From a checkpoint of a small class-conditioned image diffusion model.
Model: activation gelu, patch size [8, 8], layers 8.
Training: nadamw at rate 0.0019, 16500 steps.
Rows from block 2 of a small class-conditioned image diffusion model, named by matrix and row number. Rows with one number belong to one neuron. Each number is 500 + 40 x the weight over its row's rms, rounded and kept within 0 to 999. All counts start at 0. Numbers have three digits each.
Before each neuron's rows are labels from the 100 images, of 14976 (inputs lightly noised), where the neuron reaches its highest value: "top examples" is what is common among them; "colour at peak" is the nearest of a few named colours to the mean colour under the peak. Only what is clearly more common there than usual is listed. The data: microscope photos of single blood and bone marrow cells. In brackets: how many of the 100.
# fc1: MLP up (model.blocks.2.mlp.fc1.weight, 512x256), inputs 0-85
# fc2: MLP down (model.blocks.2.mlp.fc2.weight, 256x512, transposed), outputs 0-85

top examples: cell type: lymphocyte (37)
colour at peak: pink (50)
fc1.446:467558546562473516426591555512525530491519458451509530495527594513498508494472466500583457511466519463575287539509523484499527512463516441490486446572464474482499474502514439454491498485515478509493525496493431546494486513490498525541483492511523533464478496
fc2.446:454563501497508540518485518467579538522497480493492559500492559478528497486486504511389487487474507511454204528466496529483505511480479458512499549495493491506518505516505533421527497492520475514505432483493432480515422511471518518551536425557495527493517486

top examples: cell type: lymphocyte (36); cell type: erythroblast (33)
colour at peak: purple (49)
fc1.344:478439485541457458555491459490471474541469471427491523500520500460490512483485495488470522502495484518455542454477519521563536492525406486553508479298511514522463470495524505582480477531467498452464532456507551518488449511426523496516589527471483501505528513
fc2.344:583495508485504516576511469521493500506513487581443517532514466503554499512463499500531511496544517527533525503517481501491487516422348503507512498640506469501491519500558514620470513515491517490473506527473546482526557513490502478528451485491569438487584530

top examples: smear: peripheral blood (36)
colour at peak: pink (51)
fc1.39:573531569485487543489501487511515501479534478565565562555546525583460524517451477491488481485521516395534520541535461543559505465464475457467502506498509521474419433515477441494524495516527498437543503490496523453454415477531537466499574508425528543473475394
fc2.39:547490437492488518546406452521521488497473493445571516476504491581559522497507517547475423451511506547505518520539476493561518498485523607528477481454447473506564497484472530520500469495522467586431469538474549524538456476507454434550473479609533466494524408

top examples: smear: peripheral blood (68)
colour at peak: purple (90)
fc1.479:498539438488456487473488532514537484513439498508507544499434495408500552565509489477489494510603476479516522559481526490531557525492515531521459501479542543442420532537485489477458504503513444532470524465500546520391463524499508432440522472491515522520509436
fc2.479:489466556504464490496507482468556449496538538514512537518468485438484405553494491497451446521581468395507524543504507510488417524471500495504531495530471510444573512460511508495436481512489389437458528504510521515573511536498510468488457402511489492488469466

top examples: cell type: segmented neutrophil (43); smear: peripheral blood (37)
colour at peak: purple (57)
fc1.1:520499495425501461470518475488519548530500494521491526453483512496447421592508442483522479494474463502519531470411480542534470502466564538502490514493568509530527562472494482442482476551487520517564350558541650550508514496521528445481535549447506485551477537
fc2.1:518500515556467443508487538475532511572517548503517497527502503503491568541597473572469503485481528492449519464425461514523526497502491420464487498512489567571445501470508518516453562392499521554488497552500504702515522531511499508531521527524487556477513546

top examples: cell type: erythroblast (67)
colour at peak: black (35)
fc1.70:578576496552506542534484503509466555512530503427461530498537504534405485497476527474459540483464563446508612514497491480395533458465456445547498497520448479455460489492373431364486529490513516464515534504499499486470513526505568504487445517496504585496420491
fc2.70:582532503493533475560489441513493497499511494560534524509473512505545492485501508519563529498514495467500645522482508484483509491469454532519497474381512498496523516486290498400495498469467553493475520488495573504480458490490483483529608523432479414497370484

top examples: cell type: promyelocyte (35)
colour at peak: purple (50)
fc1.404:546511499487581493470445463500417482526522472556478502516494517497513487498521474513414560499545506517436489534473463481508512544520473517494457496467479566565524553484472519470528517592541490500484556508524505489491519569457544435538462453533516506491486488
fc2.404:486476464452470498470506561520457530540508501520491456541531556496604519508503492463541469535508507551523500510487484516570490509442643479492485534459512513489507515492548485545506502484507479538558460464498433485501443532475482531551481432591577481471602491

top examples: cell type: erythroblast (32)
colour at peak: purple (63)
fc1.466:519618507477472403468537453473539479512481505495559486517550492504501509470475502555540495461501490411511544553544480434480539472513440512535535494494469471534486453519535530504510552567526515427468695494535451455436506503488492471606521506482516562482511396
fc2.466:478502484564469545405459487388520549528417468449496444472522519532501468495534479499477471433507476550494524479521507508433535439564394520502560471481492494491528524528543544461509546475556497488488352471518457482510489517498484529449507462421495527498469484

top examples: cell type: artefact (39)
colour at peak: purple (70)
fc1.266:494459501482434470671393491529534486521519476554523373513479597490468495487509547538525480475483485469481493465530509524480495502530567525483498525492521542515438511492513511538479458501486494520516579499505436523513506485488494472505591504465484527519522482
fc2.266:481442488468495491625461581509522487476471491567526418483503518522585528505503521494469493495471517551499495502483511492521511545484424506497510564404503480487548494501507506587518512504468449531565515491516506492493506493508514524433579510529523524507608495

top examples: cell type: artefact (25)
colour at peak: pink (51)
fc1.244:525495497524487508497539406545617502477505459550482541486497496499457492495443497495524512486480522581482598487512538491570481359445545495495518508434486474517483503511392468464494491492549473499441494496513494518513575524525511515491501538398513453528518518
fc2.244:524475500497476479553463604495580487498501514501493512485512520490551501520486516511464506502482511368489696506479510501538506369479495490485508510520499515506524494484285496449489494495476461508573468522527505507483412516494497507533560555626504528514458508

top examples: smear: peripheral blood (97); cell type: monocyte (33)
colour at peak: purple (80)
fc1.430:526645506493490540377615493457506495528460496505436468512496533475519482544452496481496489517525510494469596553475507492461493499482513452466517540614498444510470477502538456485518482504517532523481405550524477399465495513524520488485604506511485539503462529
fc2.430:566654477510580526370391426526456497486534501487485484510506530483490516507494512523551561502517506518546578525503487480432476534458367507502486491464522463507452468519547476537484483507469519482476579552493423505509438489503484452482418495551465482474470491

top examples: smear: peripheral blood (99); cell type: myeloblast (34)
colour at peak: purple (69)
fc1.355:483565512488509447473449567545427510566516502444565416533526507524485508459567517506572556468544500447512528524512541464532553469536570523496502545391476491484487469510484450493495487506575469522531428436488472554528529494474529506549474493502535480493498422
fc2.355:475436530490517522467504492520496454451518506553533492490487493431481554516420498492435505489465531509511519489461485466469494437490585510557571487547453544511432502504513461513504544546506509539524461531493504460577504544541544508573497525479498540513476511

top examples: smear: peripheral blood (38)
colour at peak: purple (74)
fc1.270:567495508472543503487511540553543523490518509523403494519562527535514519469477498495574582529529458470505461572518459522421482435479517493469459540558494531498497555480536493398544501495550527509524420454490431499451525527484500451484594481502508527477443475
fc2.270:549466532485594511516499442529534507507486472471444481528536560490435498487508501559427588497485523498513414497497504523408511503492599494482491438449521478495488496520532503380473499494479555548499639465479494506502446507501483464495446492536531480499421492

top examples: cell type: segmented neutrophil (61); smear: peripheral blood (51)
colour at peak: white (47)
fc1.222:544501450494473543573415520514513502466475517634458487520500503511458493438462617485466557487519486497466428514550458531606492397495470468460497485400499491480476495468542454523463500495536566514456471472516494501444509523497489467479486534475496503495466473
fc2.222:573470508494497483540551520506550514492495521409472468481495480493552490507488503524527479493497504472504442490486511503632517427469499493505486505565505497500507498521575512567488503495437563510549511493494528509504450517505508518480491554532565406502508502

top examples: cell type: lymphocyte (35)
colour at peak: pink (71)
fc1.2:488533484566476542468541537482473503503411578520430479471518506440472481448445585396496506431457546499505485501543556524498559481522501544441489496478435553488462455489483440478558514461583543463538498480454495525528487504516518560468497523492522561499496476
fc2.2:529492532413439516509480484529496513511595385458446489526520469420519543441459585629468479462459514500499497505509545460474464488515472422586527513472603534497552497522487571528559456514436518580459498504564518493470519490529476592460500510534517464508530494

top examples: cell type: lymphocyte (36)
colour at peak: pink (52)
fc1.365:481535497466561494470550497563497520568533499551524516488457512444468536484495477446533510527473556463496525513520477493459484460574492449520448503506507487557473553423499438482501483425504507497530487493545495552466419497472569482506515596489513502468490477
fc2.365:448456521536516483528463467447485527568487455491534553524446491463536476498529480556407466505526518513485485558527479484552557480581419550491547508460486497521471545583442527508510515559500534501452465523470497527516498466489439522513468651558505493475536471

top examples: cell type: erythroblast (38)
colour at peak: purple (51); blue (31)
fc1.488:569471475489473467503539482541437496516508513504477437541528503487389504516496496447494469445534489490472452469536522457428511593455455486453467523465522475488448545520598437510481501546578480494544493524505517499500442514540482487487484483509504491473498545
fc2.488:544512511512484511484479566458455517509488492501443435514536494524573498492478497493476516511501511482500485495499507504376482673461421495508490473558505489516512521495583513517464524519449433503427538551492537479522535495482501493467484454496490541494561556

top examples: cell type: segmented neutrophil (40); smear: peripheral blood (36)
colour at peak: purple (50)
fc1.290:531472443500515486470516518483469482514446517502516504511511507557473411532487433520535487497556584479487522463474556585507590520500563415502446516472469547489531469476504493454493461497526492512533388552575606491430502533509544534490471500487505430496509505
fc2.290:527495539503494538489512492513504387469554483508497493496493521563522530502409430479491478480563592488537516498476504441509447499447492559475533502496539574515451531517513461506525527519464519537507498532459500466597465571495485537504488484498485546493507500

top examples: smear: peripheral blood (77); cell type: segmented neutrophil (58)
colour at peak: pink (63)
fc1.55:472560509522524542511575482528411493496505462510490481456492483521409501490486474487494533495485530465479466513480530480434504640530505450530497496489500496473489509481397461458498497449490491472519494499461551566501519518508527492478522487522559422545509496
fc2.55:489494498501478473467432568477490503497486511506523488515517472494601520527473507521423465503451487506483482514501512499417496635471495493526508514441473519495494447498449507453519519482490456472432477536487549498494388503505495506495474452469436546502493512

top examples: cell type: segmented neutrophil (41); smear: peripheral blood (38)
colour at peak: purple (77)
fc1.439:486555555488581457427523387466439484519547496507500394471585548533421512485415488487498524549496521502454496500482472471523504534495520497523508483536416423601483481455481464507557535480494502481522565524488605509506509490508540505536549607449511507473471530
fc2.439:531500473475562461483477581561461479511449505500504435516632475554559482492490508504519543559481542609557516471476468444491513511486491525499508500467545437542463433564483488555559488545503512558437486498519504485468523454440489515561489619498516483480483547

top examples: cell type: erythroblast (33)
colour at peak: purple (43)
fc1.41:455496492496569501500552445473562457532502465525479449465488481539478541506510492526442659512499494486540527393532543502491537522570462542517494455508555540492505500517520518388519499452427513513501473490525487497483527511470551460412428543519433560519493524
fc2.41:432476501559595492513449474501603507509519523551524431518472455494463475502475503534518566493496502491507527456526519499490446483555465507492499518481469527497519467520482478486469524508617532442534467508474513502498465511438503424399421594483476441488471538

top examples: smear: peripheral blood (57)
colour at peak: purple (76)
fc1.480:494534484506470543570331441476507534516433523625649528477480483487509482536530537539491523523450483476526563553502498536479479487519485517461481456471490490446476477514496511456489516538491513531499439509444530410516470451489537503522505527476470502516481481
fc2.480:498525473521511509535549492517534505468524467366512518479501470474467496504498480547574480519455506459497552536472493489411523444503495484490517460459518508468479485543539496395513519498578492519557569499498580492500553487481504476428624462444486538504514494

top examples: cell type: eosinophil (70); smear: peripheral blood (50)
colour at peak: purple (47)
fc1.455:463679527534462511555500496501482500526512456470533454514477339495472488515497476470460494469546499446493509526489514499498518537516427544563474494491515515479400491446502469472510491469545428446456581495521445505465514503468577459527462499504520524504501551
fc2.455:500459481515470517558492525490497509498484477494505504531543395516484503513469521440480486537536505554509520505551492479470490453464587523529513522420529465518529541479549497368464478524482412525528395523502440495492464491499507491532568475482504542475497511

top examples: cell type: promyelocyte (28)
colour at peak: purple (52)
fc1.245:505477487477529527529215453485518504506492436518537420513462578464519501523536481536499498518461454518500560428496532488504537546545538526459549556554554581520484484519529515560491513518550470521510615527496523506529554539489529515457555467506570469520495552
fc2.245:529590475452460501481491535522430518501515525511500482510541450492569531501485492510513467511504507475537533517481489554499483512428383472507472517378502502550525509495526492619493478513444512532457503496506440511500469534493475477570628456575511508511565474

top examples: cell type: promyelocyte (39)
colour at peak: purple (68)
fc1.163:455483458425494458414488497459458496491530534534526507524503537495485423515457455536528498528467461505556502454552539521523499560538586542491486489459560515471509507500583518506459543590459510584525570500540502405480415459504568515509547539470504519560483522
fc2.163:488538485505479541569560538495497511501508506508481475489512505545436507461511497510554516497484505542516505474518515503447510499492557545479516483523473517486534528491412529468506482520529488497521480492478475507515426482529477510503560521309442520501504511

top examples: smear: peripheral blood (95); cell type: segmented neutrophil (50)
colour at peak: purple (81)
fc1.143:493505541526514506471576524519482505451546484450534496466503483540485501485528529503562518496444542502509537482514509503484493517489596456503457590587560476486448515515475494494485496476539506464462480478524573506457470499487496476483473478480460493497532513
fc2.143:471543499485493521470425500501500499492480502522492483538505515532489514515462501508421508495471508524517518497512512520432499549507521508500483376423525501497534511509489499457504518492531487509508543490513510510525550494467503509503570464514571529518502518

top examples: cell type: artefact (28)
colour at peak: blue (47)
fc1.130:435528478526489472575411439516497512525506561461428480523511645475525457546492491407540525516452510497534486503504487487549584478470586487476495495530526507507507435526511516480507513557481535523489488465554386512585480502562454556428582521490469520518551489
fc2.130:426495530497487428590518510526531514500484494535524507483543571482500499521483512483495473472446480499490412477477517518534499514502612520484472505507503503488501489489528516447486515498525479463501573490523419488504517484495461493420367509511625555480547468

top examples: smear: peripheral blood (54)
colour at peak: pink (63)
fc1.17:471524457462567624464522506578506531501444509511502507537421499464486489432457441462547539517446523494547500548435470465498484521493470478453469501504576424479490532515494472476531552580480532573469497447551500464402514534474490494518510483463515444474505485
fc2.17:451511549527540614512452497442527550485550487524492498459444489450550500460462454540479490511442533498453510536428461551535537493483490517553503524473418425497497546471479507504518448451531557426506497453446516465592518533471518517505461448506518551466512459

top examples: cell type: erythroblast (39)
colour at peak: purple (46); blue (28)
fc1.223:498558487494553466463505519484511548516472491527586453518500583500462525489486458509486501535506493521480470548461534458421496486497405517532478504518503514474466481462599467392513457466471518484491555465528490498522516478476494538543482511575512540518511564
fc2.223:523547460489568505421518454489464504488473491492545480500485549501535501500478504505547565498493491463446437528481502494412481522471377502509518460411478518458527479515596502337477505509522513494479391511507520522527458488484505509487582489448521455519523487

top examples: smear: peripheral blood (40); cell type: artefact (26)
colour at peak: pink (61)
fc1.82:512444479491601530540472514535505498527487512462451473512473422495521496476498478513536627532555495454513519548489458508455512450529517558460520465417478481527563497479482483513504490543460551515458643485521526467455570467499550449519509518484552505487480448
fc2.82:499462522479538485644562449512516533500476500549506492521485487510465493502514510514500525505497490491484468513509474498475499440504543480481514541619488499478469491509510520478537489481569563485514265466505507500492452509508488500476422550531430497460504441

top examples: cell type: segmented neutrophil (52)
colour at peak: purple (73)
fc1.125:499494474503628524527494513516476515485525447527492504518494480461543559584440510517545441513470528542508517460435465521529499478491540496533470454454490461520598445442517491456557475478475609535553517485482484475451482534556541565488452496489474459447525469
fc2.125:497485462487373486528509489550523480511535466516474538541492501603501547443530512566534485489525478424496485516532487517468492516535511451560485497545488564468575517514506502486475456451566449508489500491512521560427447494412543442588462480464502476533510512

top examples: smear: peripheral blood (98)
colour at peak: pink (60)
fc1.231:476580418538484499495455536458492514516436502497448492490523513462513506481538514494427501591494502551590572513462506534486553538504528535479521532403548491492551512533491474524466548471505596509506415482477448590571474475480505544490499555462550513521473476
fc2.231:518464437515518517481537488460515476471451487502469467452443504541494438520486467492540539397534533421584546490514502536509577475533458541501558517486548501481500501568499503542571571473502469490507579529523456398612582535499483479520485481531494484487472478

top examples: cell type: promyelocyte (25)
colour at peak: purple (61)
fc1.472:398538508511516515474474563477423503508483501383546513491502501491513483505487485497535498517483521436487566523504486503397478472526488494507501525536491489502471518496383462410486499486431494506524503488518514505491493493506517458509537474517562470511663486
fc2.472:381536495492504504467485457474466499501498505598547533502488484497430490497511500500489496511505500539505570508494480497448488463529484495488497477457497495499501500490380490453500503503552488497506509488493521505494496495502501495495492467471443593497651487

top examples: cell type: segmented neutrophil (59); smear: peripheral blood (41)
colour at peak: purple (78)
fc1.389:538491535516495504466529489446504481503445507522495461533571513548492482392554496475459535478545484490562532555495531482555482507524570474481488513482515389555527494561493428459543477492546545523488369465557622418385507466477548500529488508504512500539478488
fc2.389:497482493400500422498503486540466573538595443507498488529558497502491452518583483557527501468530456503509490537517495580522498485450487466548472492494513448518581452509493637499470545517490500499525498453473502429517486507479487506520506524495508547545502533

top examples: cell type: lymphocyte (39)
colour at peak: grey (47); purple (43)
fc1.486:476462516471509543564598504457512493546527463501525550523460549487452517460572543510534547554494510592552496454517517500532491534528579535472486505465559456509499519489530442472525505464477477479491485516500425558522421522480523418540495535503480518483538493
fc2.486:512505550539537548488470427555590448499504477452452616541444517479432480483508522501533546540511514579507446459499477494491464524524470491491536525504471474495465553476444542505507501533511467460485495484482496498475428490480462441497658487482437493498443502

top examples: cell type: segmented neutrophil (55); smear: peripheral blood (53)
colour at peak: purple (85)
fc1.444:507456453466458496525504529547521547558513562529469504567450498536545452470458455499455458441479454526540510513474522471530547542508559514500539460462505554552526492462517466449539550572459504518479522462502511502530472565519496511486504437520470485512490419
fc2.444:477490495431457465534488508517481438436511529516527507558545505485561467538582549487526462525496567450483513516531517473483544469532506480518567528501522495399556527505525435488464549537521531507509475497495500522557531402434490502525470522495503441470521548

top examples: cell type: lymphocyte (40)
colour at peak: blue (54); black (28)
fc1.507:502490540587519538504519553475546506439452483494547551463447497467432529565616546520525498497451474477559536566501519483503495480469481520493412464470588501407527469483528552465493477474540544440460518454512499522517467414450536421491527460494486526458500425
fc2.507:528482463399546556470541453534489475434560542512576564521488499510494489525599561488455495507452480408459473576492516478459512499463492519483540521569420503411458450496486452458500518525459536565525481484502465505459527427456476467449485439464486504458544443