Weights of a small class-conditioned image diffusion model.
Model: 64-pixel images, arch dit, norm rmsnorm, activation gelu, patch size [8, 8].
Training: nadamw at rate 0.0019, batches of 128.
Data: 48542 training examples, 43.5 epochs.
Rows from block 5 of a small class-conditioned image diffusion model, named by matrix and row number. Rows with one number belong to one neuron. Each number is 500 + 25 x the weight over its row's rms, rounded and kept within 0 to 999. All counts start at 0. Numbers have three digits each.
After each neuron's rows are labels from the 100 images, of 14976 (inputs lightly noised), where the neuron reaches its highest value: "peak at" is the part of the image that holds the peak; "top examples" is what is common among them. Only what is clearly more common there than usual is listed. The data: microscope photos of single blood and bone marrow cells.
# fc1: MLP up (model.blocks.5.mlp.fc1.weight, 512x256), inputs 128-255
# fc2: MLP down (model.blocks.5.mlp.fc2.weight, 256x512, transposed), outputs 128-255

fc1.420:485514477530504524485510519503481489486507501502505496521495524484469462510549507502454509516458497495537514473514530526508548488507518487520506531524498468448509476506521465492520483515520513494423484510524473508506484495536494506441496472506497518546478536445536497463502503499552514458504491503507500547523455489487498502516476466533489495512503504454495509530539496487526504534470
fc2.420:478496494503508519485525500513544511494501488512499472506479510505443467483457489491444487513482522497502496486503516468529522496520515500484493514492456469519498546514524493504504531504528572519414487518499510501488479497515501496459506503520501474533538467528470469543486486516458487474490522514533473552482472502519509496474510529515508469522520520429488510536484511480480520471480
peak at: middle right
top examples: smear: peripheral blood

fc1.119:568485520463508507497478496493492510497511481495502492492459494486470466505466507492501509483480486511519554521505533501485519515530497438478527514516511504484546534491521504508545508513482479497523538472488509496492486493518493508487501511470475482552539509514490533478506482500442460536542496452443489512481480537496510447518512475529528496486512491496493538495522471507483517522518
fc2.119:562524506477515504494468532516537493518527520477484512507539496499486483519534502502506492482485454493529450526510527505479519490508495569512499491490521489523533477536520497485459491500498491496527532525531519513488480495552501487492503517486480525538467509481484530524501498518550482540552519535454527494500477460506485536463506519537454493506518514482492543497476522479513518474544
peak at: middle left
top examples: smear: peripheral blood; cell type: segmented neutrophil

fc1.79:501570521484493480474500492480497534493516470505539472522524495468491492534515537449504536507491470482542538544516544550508501487530482478538530480506510491511508511486508501531554497504493470495517502551489500510483505449516524447510483501482476492487491495530480439481478462475493496488495485503488466537502494501498503488510503512509499467489477521481515473513481510525526437495516
fc2.79:491437530489501477481494499525524477524542521509481533500466489503494478503472465447510477480506500505512449526502543470479491520523483496477548507503486517502522506514500460455459510485488506486514496478501517481476504454498460545512478506469478506510521502471479430513451484533509470478464500518483533533506505519512486508495489494494507523499501480479498477507541493484488427478526
peak at: centre
top examples: smear: peripheral blood

fc1.301:543478493511503495519510503516513501466551525477538487477513525483544489484517603517506506503465494513492501500476487527515487512503467489495498470492500494494504496450480512467480505541511398435467499516551502474502519501458465481531508519551489532521487520484487461523479518510504494477498494506475520505500483511501506463528498502559483500477484517500475514483472499491541513450557
fc2.301:453463510467509513488514536477482520490553511510531494504499477516520488525528485538478503512550490541487509509512516539517533515454533464499477545510477530519490517518533489461503534523491548473545475561543505497519458488492485493499493491487506519469497519499482492528459509479505493523507510489526492488498528512517509443520516506521460478494517518494499471522465478506567515447531
peak at: centre
top examples: smear: peripheral blood; cell type: segmented neutrophil

fc1.13:500479529491546495507496526486502443490484501473505475548485530500489488506520523520536472493517506478552527484519502523524463482499504470511532474508527497518528487482558492516555453478449459527536532461514494491511484482494481474495527456512519537470483468525518523484523513477478529488527485552478479482511491488519534506469461551466454518497476500496489480501493498533504498498506
fc2.13:498516534476562487517466503525520566499456488454511494529513494527506476505473507535536523502509501529539474480510518482497449525498519520506515463517498520490515514501550496501461541534450497496545532555504498517515476478479523535496527440492514487482533529468524525524501533526519522478523508458471515488522498522485509491497525449473544464485501503502520483482505506486502525496506
peak at: top centre; centre
top examples: smear: peripheral blood; cell type: segmented neutrophil

fc1.14:503496467499483487542491494485489517495499540492536519518472518498516508516472520509478454499518491512551550488499472548457516504497546483504432536496526492503528488499490509502479529498448489515504488512504495487486526513492428497487499528493553505540467479461503570540494494501465520498525512496465496454502516464534509489524481526509471526511485457485504562489540470438516508530502
fc2.14:519511475502469492529502535531511479530534477489458498524528500533502501482531504514469545486505510481527461500496468457452503488479554523495443544461501482508522516510492501486524481516455476487517484510507502522489512526500564512504488530486539508537554520526489567466471521493521514502513516506473522463480523535485508507499518461495524484484492538480499557486466524568476511483504
peak at: centre; bottom centre
top examples: smear: peripheral blood

fc1.400:501500517568490522468520485468481516489501422457518517556518497481520526510482519460493483462491469509520517522479549493480519533491544509508488513546487499472477492488519476498476552498488492512520533531479502519473490464495477483528535468496458483512559475504493515507501556508499534533458470489487475475480523486484517478514483479516486498503504516501495501551478496497496461478511
fc2.400:500506518510533543480529504508556486509494553466490476515469463483508542457533517459495517475477482472501494516485557498470519465491559493507508525520453518509460512510504570498537457457486509491504531491506491470474491479521510521517520477503464502527470522467475530494466548486513514559432521529493523507503542524527499521510501521519525492490490490478495507508527504511525472518532
peak at: middle left
top examples: smear: peripheral blood

fc1.265:485503457521494471489486507472525518486509496470522499514473496488485510500543511520506494524491510486532444541496479433480549485439498515454506505514515501525531492508544496439494475524505497529499467487528481463519532487499482476506509511511448504521522466459508526543503538531512566495492474521471496503506471533499527495538534520506517515501502517515492501507528496508486522470495
fc2.265:482494477542486455480478498513447493496478500493484521497525480491486523499468500495501499484491513510537549535536472556496547494453509459554520500533514507467518505473541502565515522511507508513484470508519497523495519510485514515490500521495465503537488528533483527458521537461488556506489538477479511502499479465495453502490449472514489484500482468522491491481502496489511534537508
peak at: centre
top examples: smear: peripheral blood

fc1.240:546530507513502489465521486487509509484493518502484521504478510495518475479517506469552436494536487472555497477482512489493453448507565466505514523490497503447485498497470492493506493496487485492512466504496500515487540467497479515509507464497520489521507518530499556498514514533510528482519499455530491501505491475443508522511506537506493531530509495451499434499464479467532497450504
fc2.240:528477500505472472456523531503512494532511473504509483477535499535504490470479483452550552508546518533542507477508517501509452531497551521490516516496479485556492494519497477498497500520493491501511463500501497501473516470485536496536500469504506493539494482455453551499507515463494516478509519551549519514500501524561501489487498468492512487494500521451500450498518523513471501550484
peak at: middle left
top examples: smear: peripheral blood; cell type: segmented neutrophil

fc1.17:514437514529527515497536523499495469488487514486505517501531511473462505497527526521535513457518464492500532508453518515529523460490495465527479460485534480560511512508521451515531498507518451489513515506509508505517501496498505491508541477540514497496500478472455512416523501487449543507494452519484523523503481546497488533499447473486494510506448500491489495492494478557514499493506
fc2.17:518546516477530527469524488466501542477491478503540483463487522468492483501462517538517467439508493496492475498506499461511545520513519515490490474497482528457519484508519518487480507519511481539478512495503526515504489526444511521503527463503512462506537523529480521552527517520539547493508537471483495528492495472522545463519527540489530510483515505488515464474495503470498524517506
peak at: bottom centre; centre
top examples: smear: peripheral blood; cell type: lymphocyte

fc1.405:475494510489504478485498511507511573482508444475496504528502478484455508519535512481471442525507522520480479496521479482527520538543572458534496520461473503448539475477505488518500513544535498509542535502505529512516499467505523496519537532550510499505512504518500533502481517503469487529482455453474479484507523495498504510495493476529472550491491477506491561503469498527502458474487
fc2.405:473498518529466464489474530464461442510515546458516511544502490520486516523456480492471542531514475476483513488520467502530522468568568536468495508472455492552528522498507516486506489493540495537524529499482502507503493490456468528520534525522521515496480511486526537475498516499525477530497548530485515498507536505498485493448502506474546482511487523502481541512535493441501480525456
peak at: middle right; centre
top examples: smear: peripheral blood

fc1.295:521511500520522509465502474486523461487497525474527542529519502502540508492538511477465458506523499553541496468496511501504508508490474519504532520509518483454502521509485531469452535524490485523481505483498491538470481501515506538476516539500520502490541562482503486482485513475474487493471468525486500495531525528554541473565473516500526558482506528531504522480470511487513483437471
fc2.295:504473500508504516438480506489483531506536475508490476523494498516495488499467475470453528492529494440540507465483513510523527474500486472504548514497524502544516469489490485520537457507502495506462511509501514442451482519471489456479499529460530478494475446522507493509496510526510475498471518443487507494498531478467473533490506467480483451487484456527494502492538488517492481560467
peak at: top centre
top examples: smear: peripheral blood

fc1.387:466507517495511425501542503495476538487501484483439542510546492502501516520499514522485496511579485479478441480522484500486499516465526497493499461484476491488508473489483473479423482538505479518531495501512494513518466488483516514493497502542532474452488487505497495515505532492523534486469484472532500491496496520482469518541499519534475520511489488471489523533464466490498472488492
fc2.387:463486523517503443494510535450459465498505514482552481527460488512511509518526510538503500529578482519487531479507475489523503491503514506516496462488501506517481502504485488510567512521500489533529505483495515497503465511460477482476473492524533527468522524485525528485487525506475560491459536532539497494497510463546510485487517466473525495489490525476493525509541544511501473510458
peak at: middle right
top examples: smear: peripheral blood

fc1.357:498499459509525487461508499491520478483512498494518511500479523484487497522550509488463512494478481501509455503474503506477514490515473479521497506503496509455516545501519488501491533503569503473562471512487504490530468459501476486484536457487494489508530441500493540484502501506508490465482480509470516480512522500474514494527456453540515461477502516449491501483543511478538479547529
fc2.357:495499464515519487441511521510455528481502497479478489495513520493485468493466514488463502494498480502519531521487500496479518510533489533482503499473495528540529450499524507518495481461560500512553482473486516490536482471489521507484532442477508553480472553498479557514487518492477489478477507479469491489491514511532455497511527535463484533509474477452490496508491487521467478466484
peak at: middle left
top examples: smear: peripheral blood

fc1.195:519519548471505486459480504488498508480508493485548469495443511483487469501527513460486511469495504511465550468487501497480496511500474537495553491542513499491516499502528513520546481504531506473487472525488535496498490494538509452535503485485499507491501521454495546558525494531495449475528513539477524498489485481517480438492488486523489452501517547487493482486534515532505482484532
fc2.195:544498528451516478468486519514533496504512485477478538466540507464518485483454517467482486502484452480460453469498498490440499494479481478499526504487517491515515518515521512483468521495527522484471478489532485514495492468529494554507509503508504532497489467545463540444539501466510465493525510485485490485507499513467504549488511504532509528492494470487486507530463475437502487507553
peak at: middle left; centre
top examples: smear: peripheral blood

fc1.182:521478507480520509485531495488457511480499508467483513571501555488514450496536506462461481478537483475487487520461493498498510494510515502508475452480472495431443477512494461504492473488451479469482477471493462484479557472504473550502498542521524484514504472505508519484530510471519527494533482506503439477491508484502509491513487503510516537523503504440495444498497524514524476483529
fc2.182:506486508483510508479504487492471495493501486488533497519493531483500473498480495467474506521537500535498514503489475514538521535518511481492486441500481488570466521477506502505496527487442516493459475526494542498467570473471522450503481534495520522558501537494522547514514502514471529492527530498522553488489532512504489510486508487482498452446480533434503444497483480471477488510470
peak at: bottom centre; centre
top examples: smear: peripheral blood

fc1.501:484510502531542505498492504508516533474497509517484477484471471510516510499517506531490564496534465511497506519514514487501528503525536492521493482484525468492479494451527466515538525527478496463500476519510548468512513496504495475484464520519507491525508492526525554505500489503475525546509552483478520513491536533557510508524541502517500470515491506512511491519512486514536544482491
fc2.501:481508500511492500510508509484495458495506486502548509534552501498518506509483504516492436516534510481506484508485520521521524480519530532478474494500527504511474491533530498454434459526479492485512473469473486571512506489507509530458452519462506521509489514494527534518525499490523531528500470517486489514541527478434527492497463527507490556504515513498495498506472521476456548524485
peak at: top centre
top examples: cell type: lymphocyte

fc1.33:509506476485501504517491510503479518486488538546500522491594477495516501489522514509518476499458494498434483537510550516506489479499503502484425514490502482513506476518523496456517534517472488495467486529493508537512564478518459488500522478507461486528486549536511494477474520525534534490420478445517514469495565489529523558486504526492511521527505494521502516487489562472546505505510
fc2.33:502495478494521512516490505528519486515510479534500488519401500517504511484481490495526521498456491501436512538512543488516490511505502506513429516492512512479512519508507500528471468506475491468468485480530496475512562480528543497519537469515480493522522453461486489516478531499473536506433491539528479452521558512472488458483495457507485489482520489511497512482517451529464504498538
peak at: middle left
top examples: smear: peripheral blood

fc1.70:517488502510506457529503476484498559484500468462530513547491493497516488495515520516507522522525516508497519529518509461490474507487494514506516518502480490530515519536506526485514463491512495514554443519491496496514528500521528488499494514524493516539529496532506507517473507495510568507496495444480478513525470511517529548542508517480486493483492573524504453483528509502516504485471
fc2.70:506500501500496466515479501487444445501511540498473506481526486503472463497494479519528477530531470502496493527517494538514473487456485477500517520510478503462526493443515462526474540479515503528527458455496534478504524517481452514504467501483499506532501504471474522466476502495476551509486513535495528502513479503504472440502482501486524500507457452528484445505490506516491488509468
peak at: top centre
top examples: smear: peripheral blood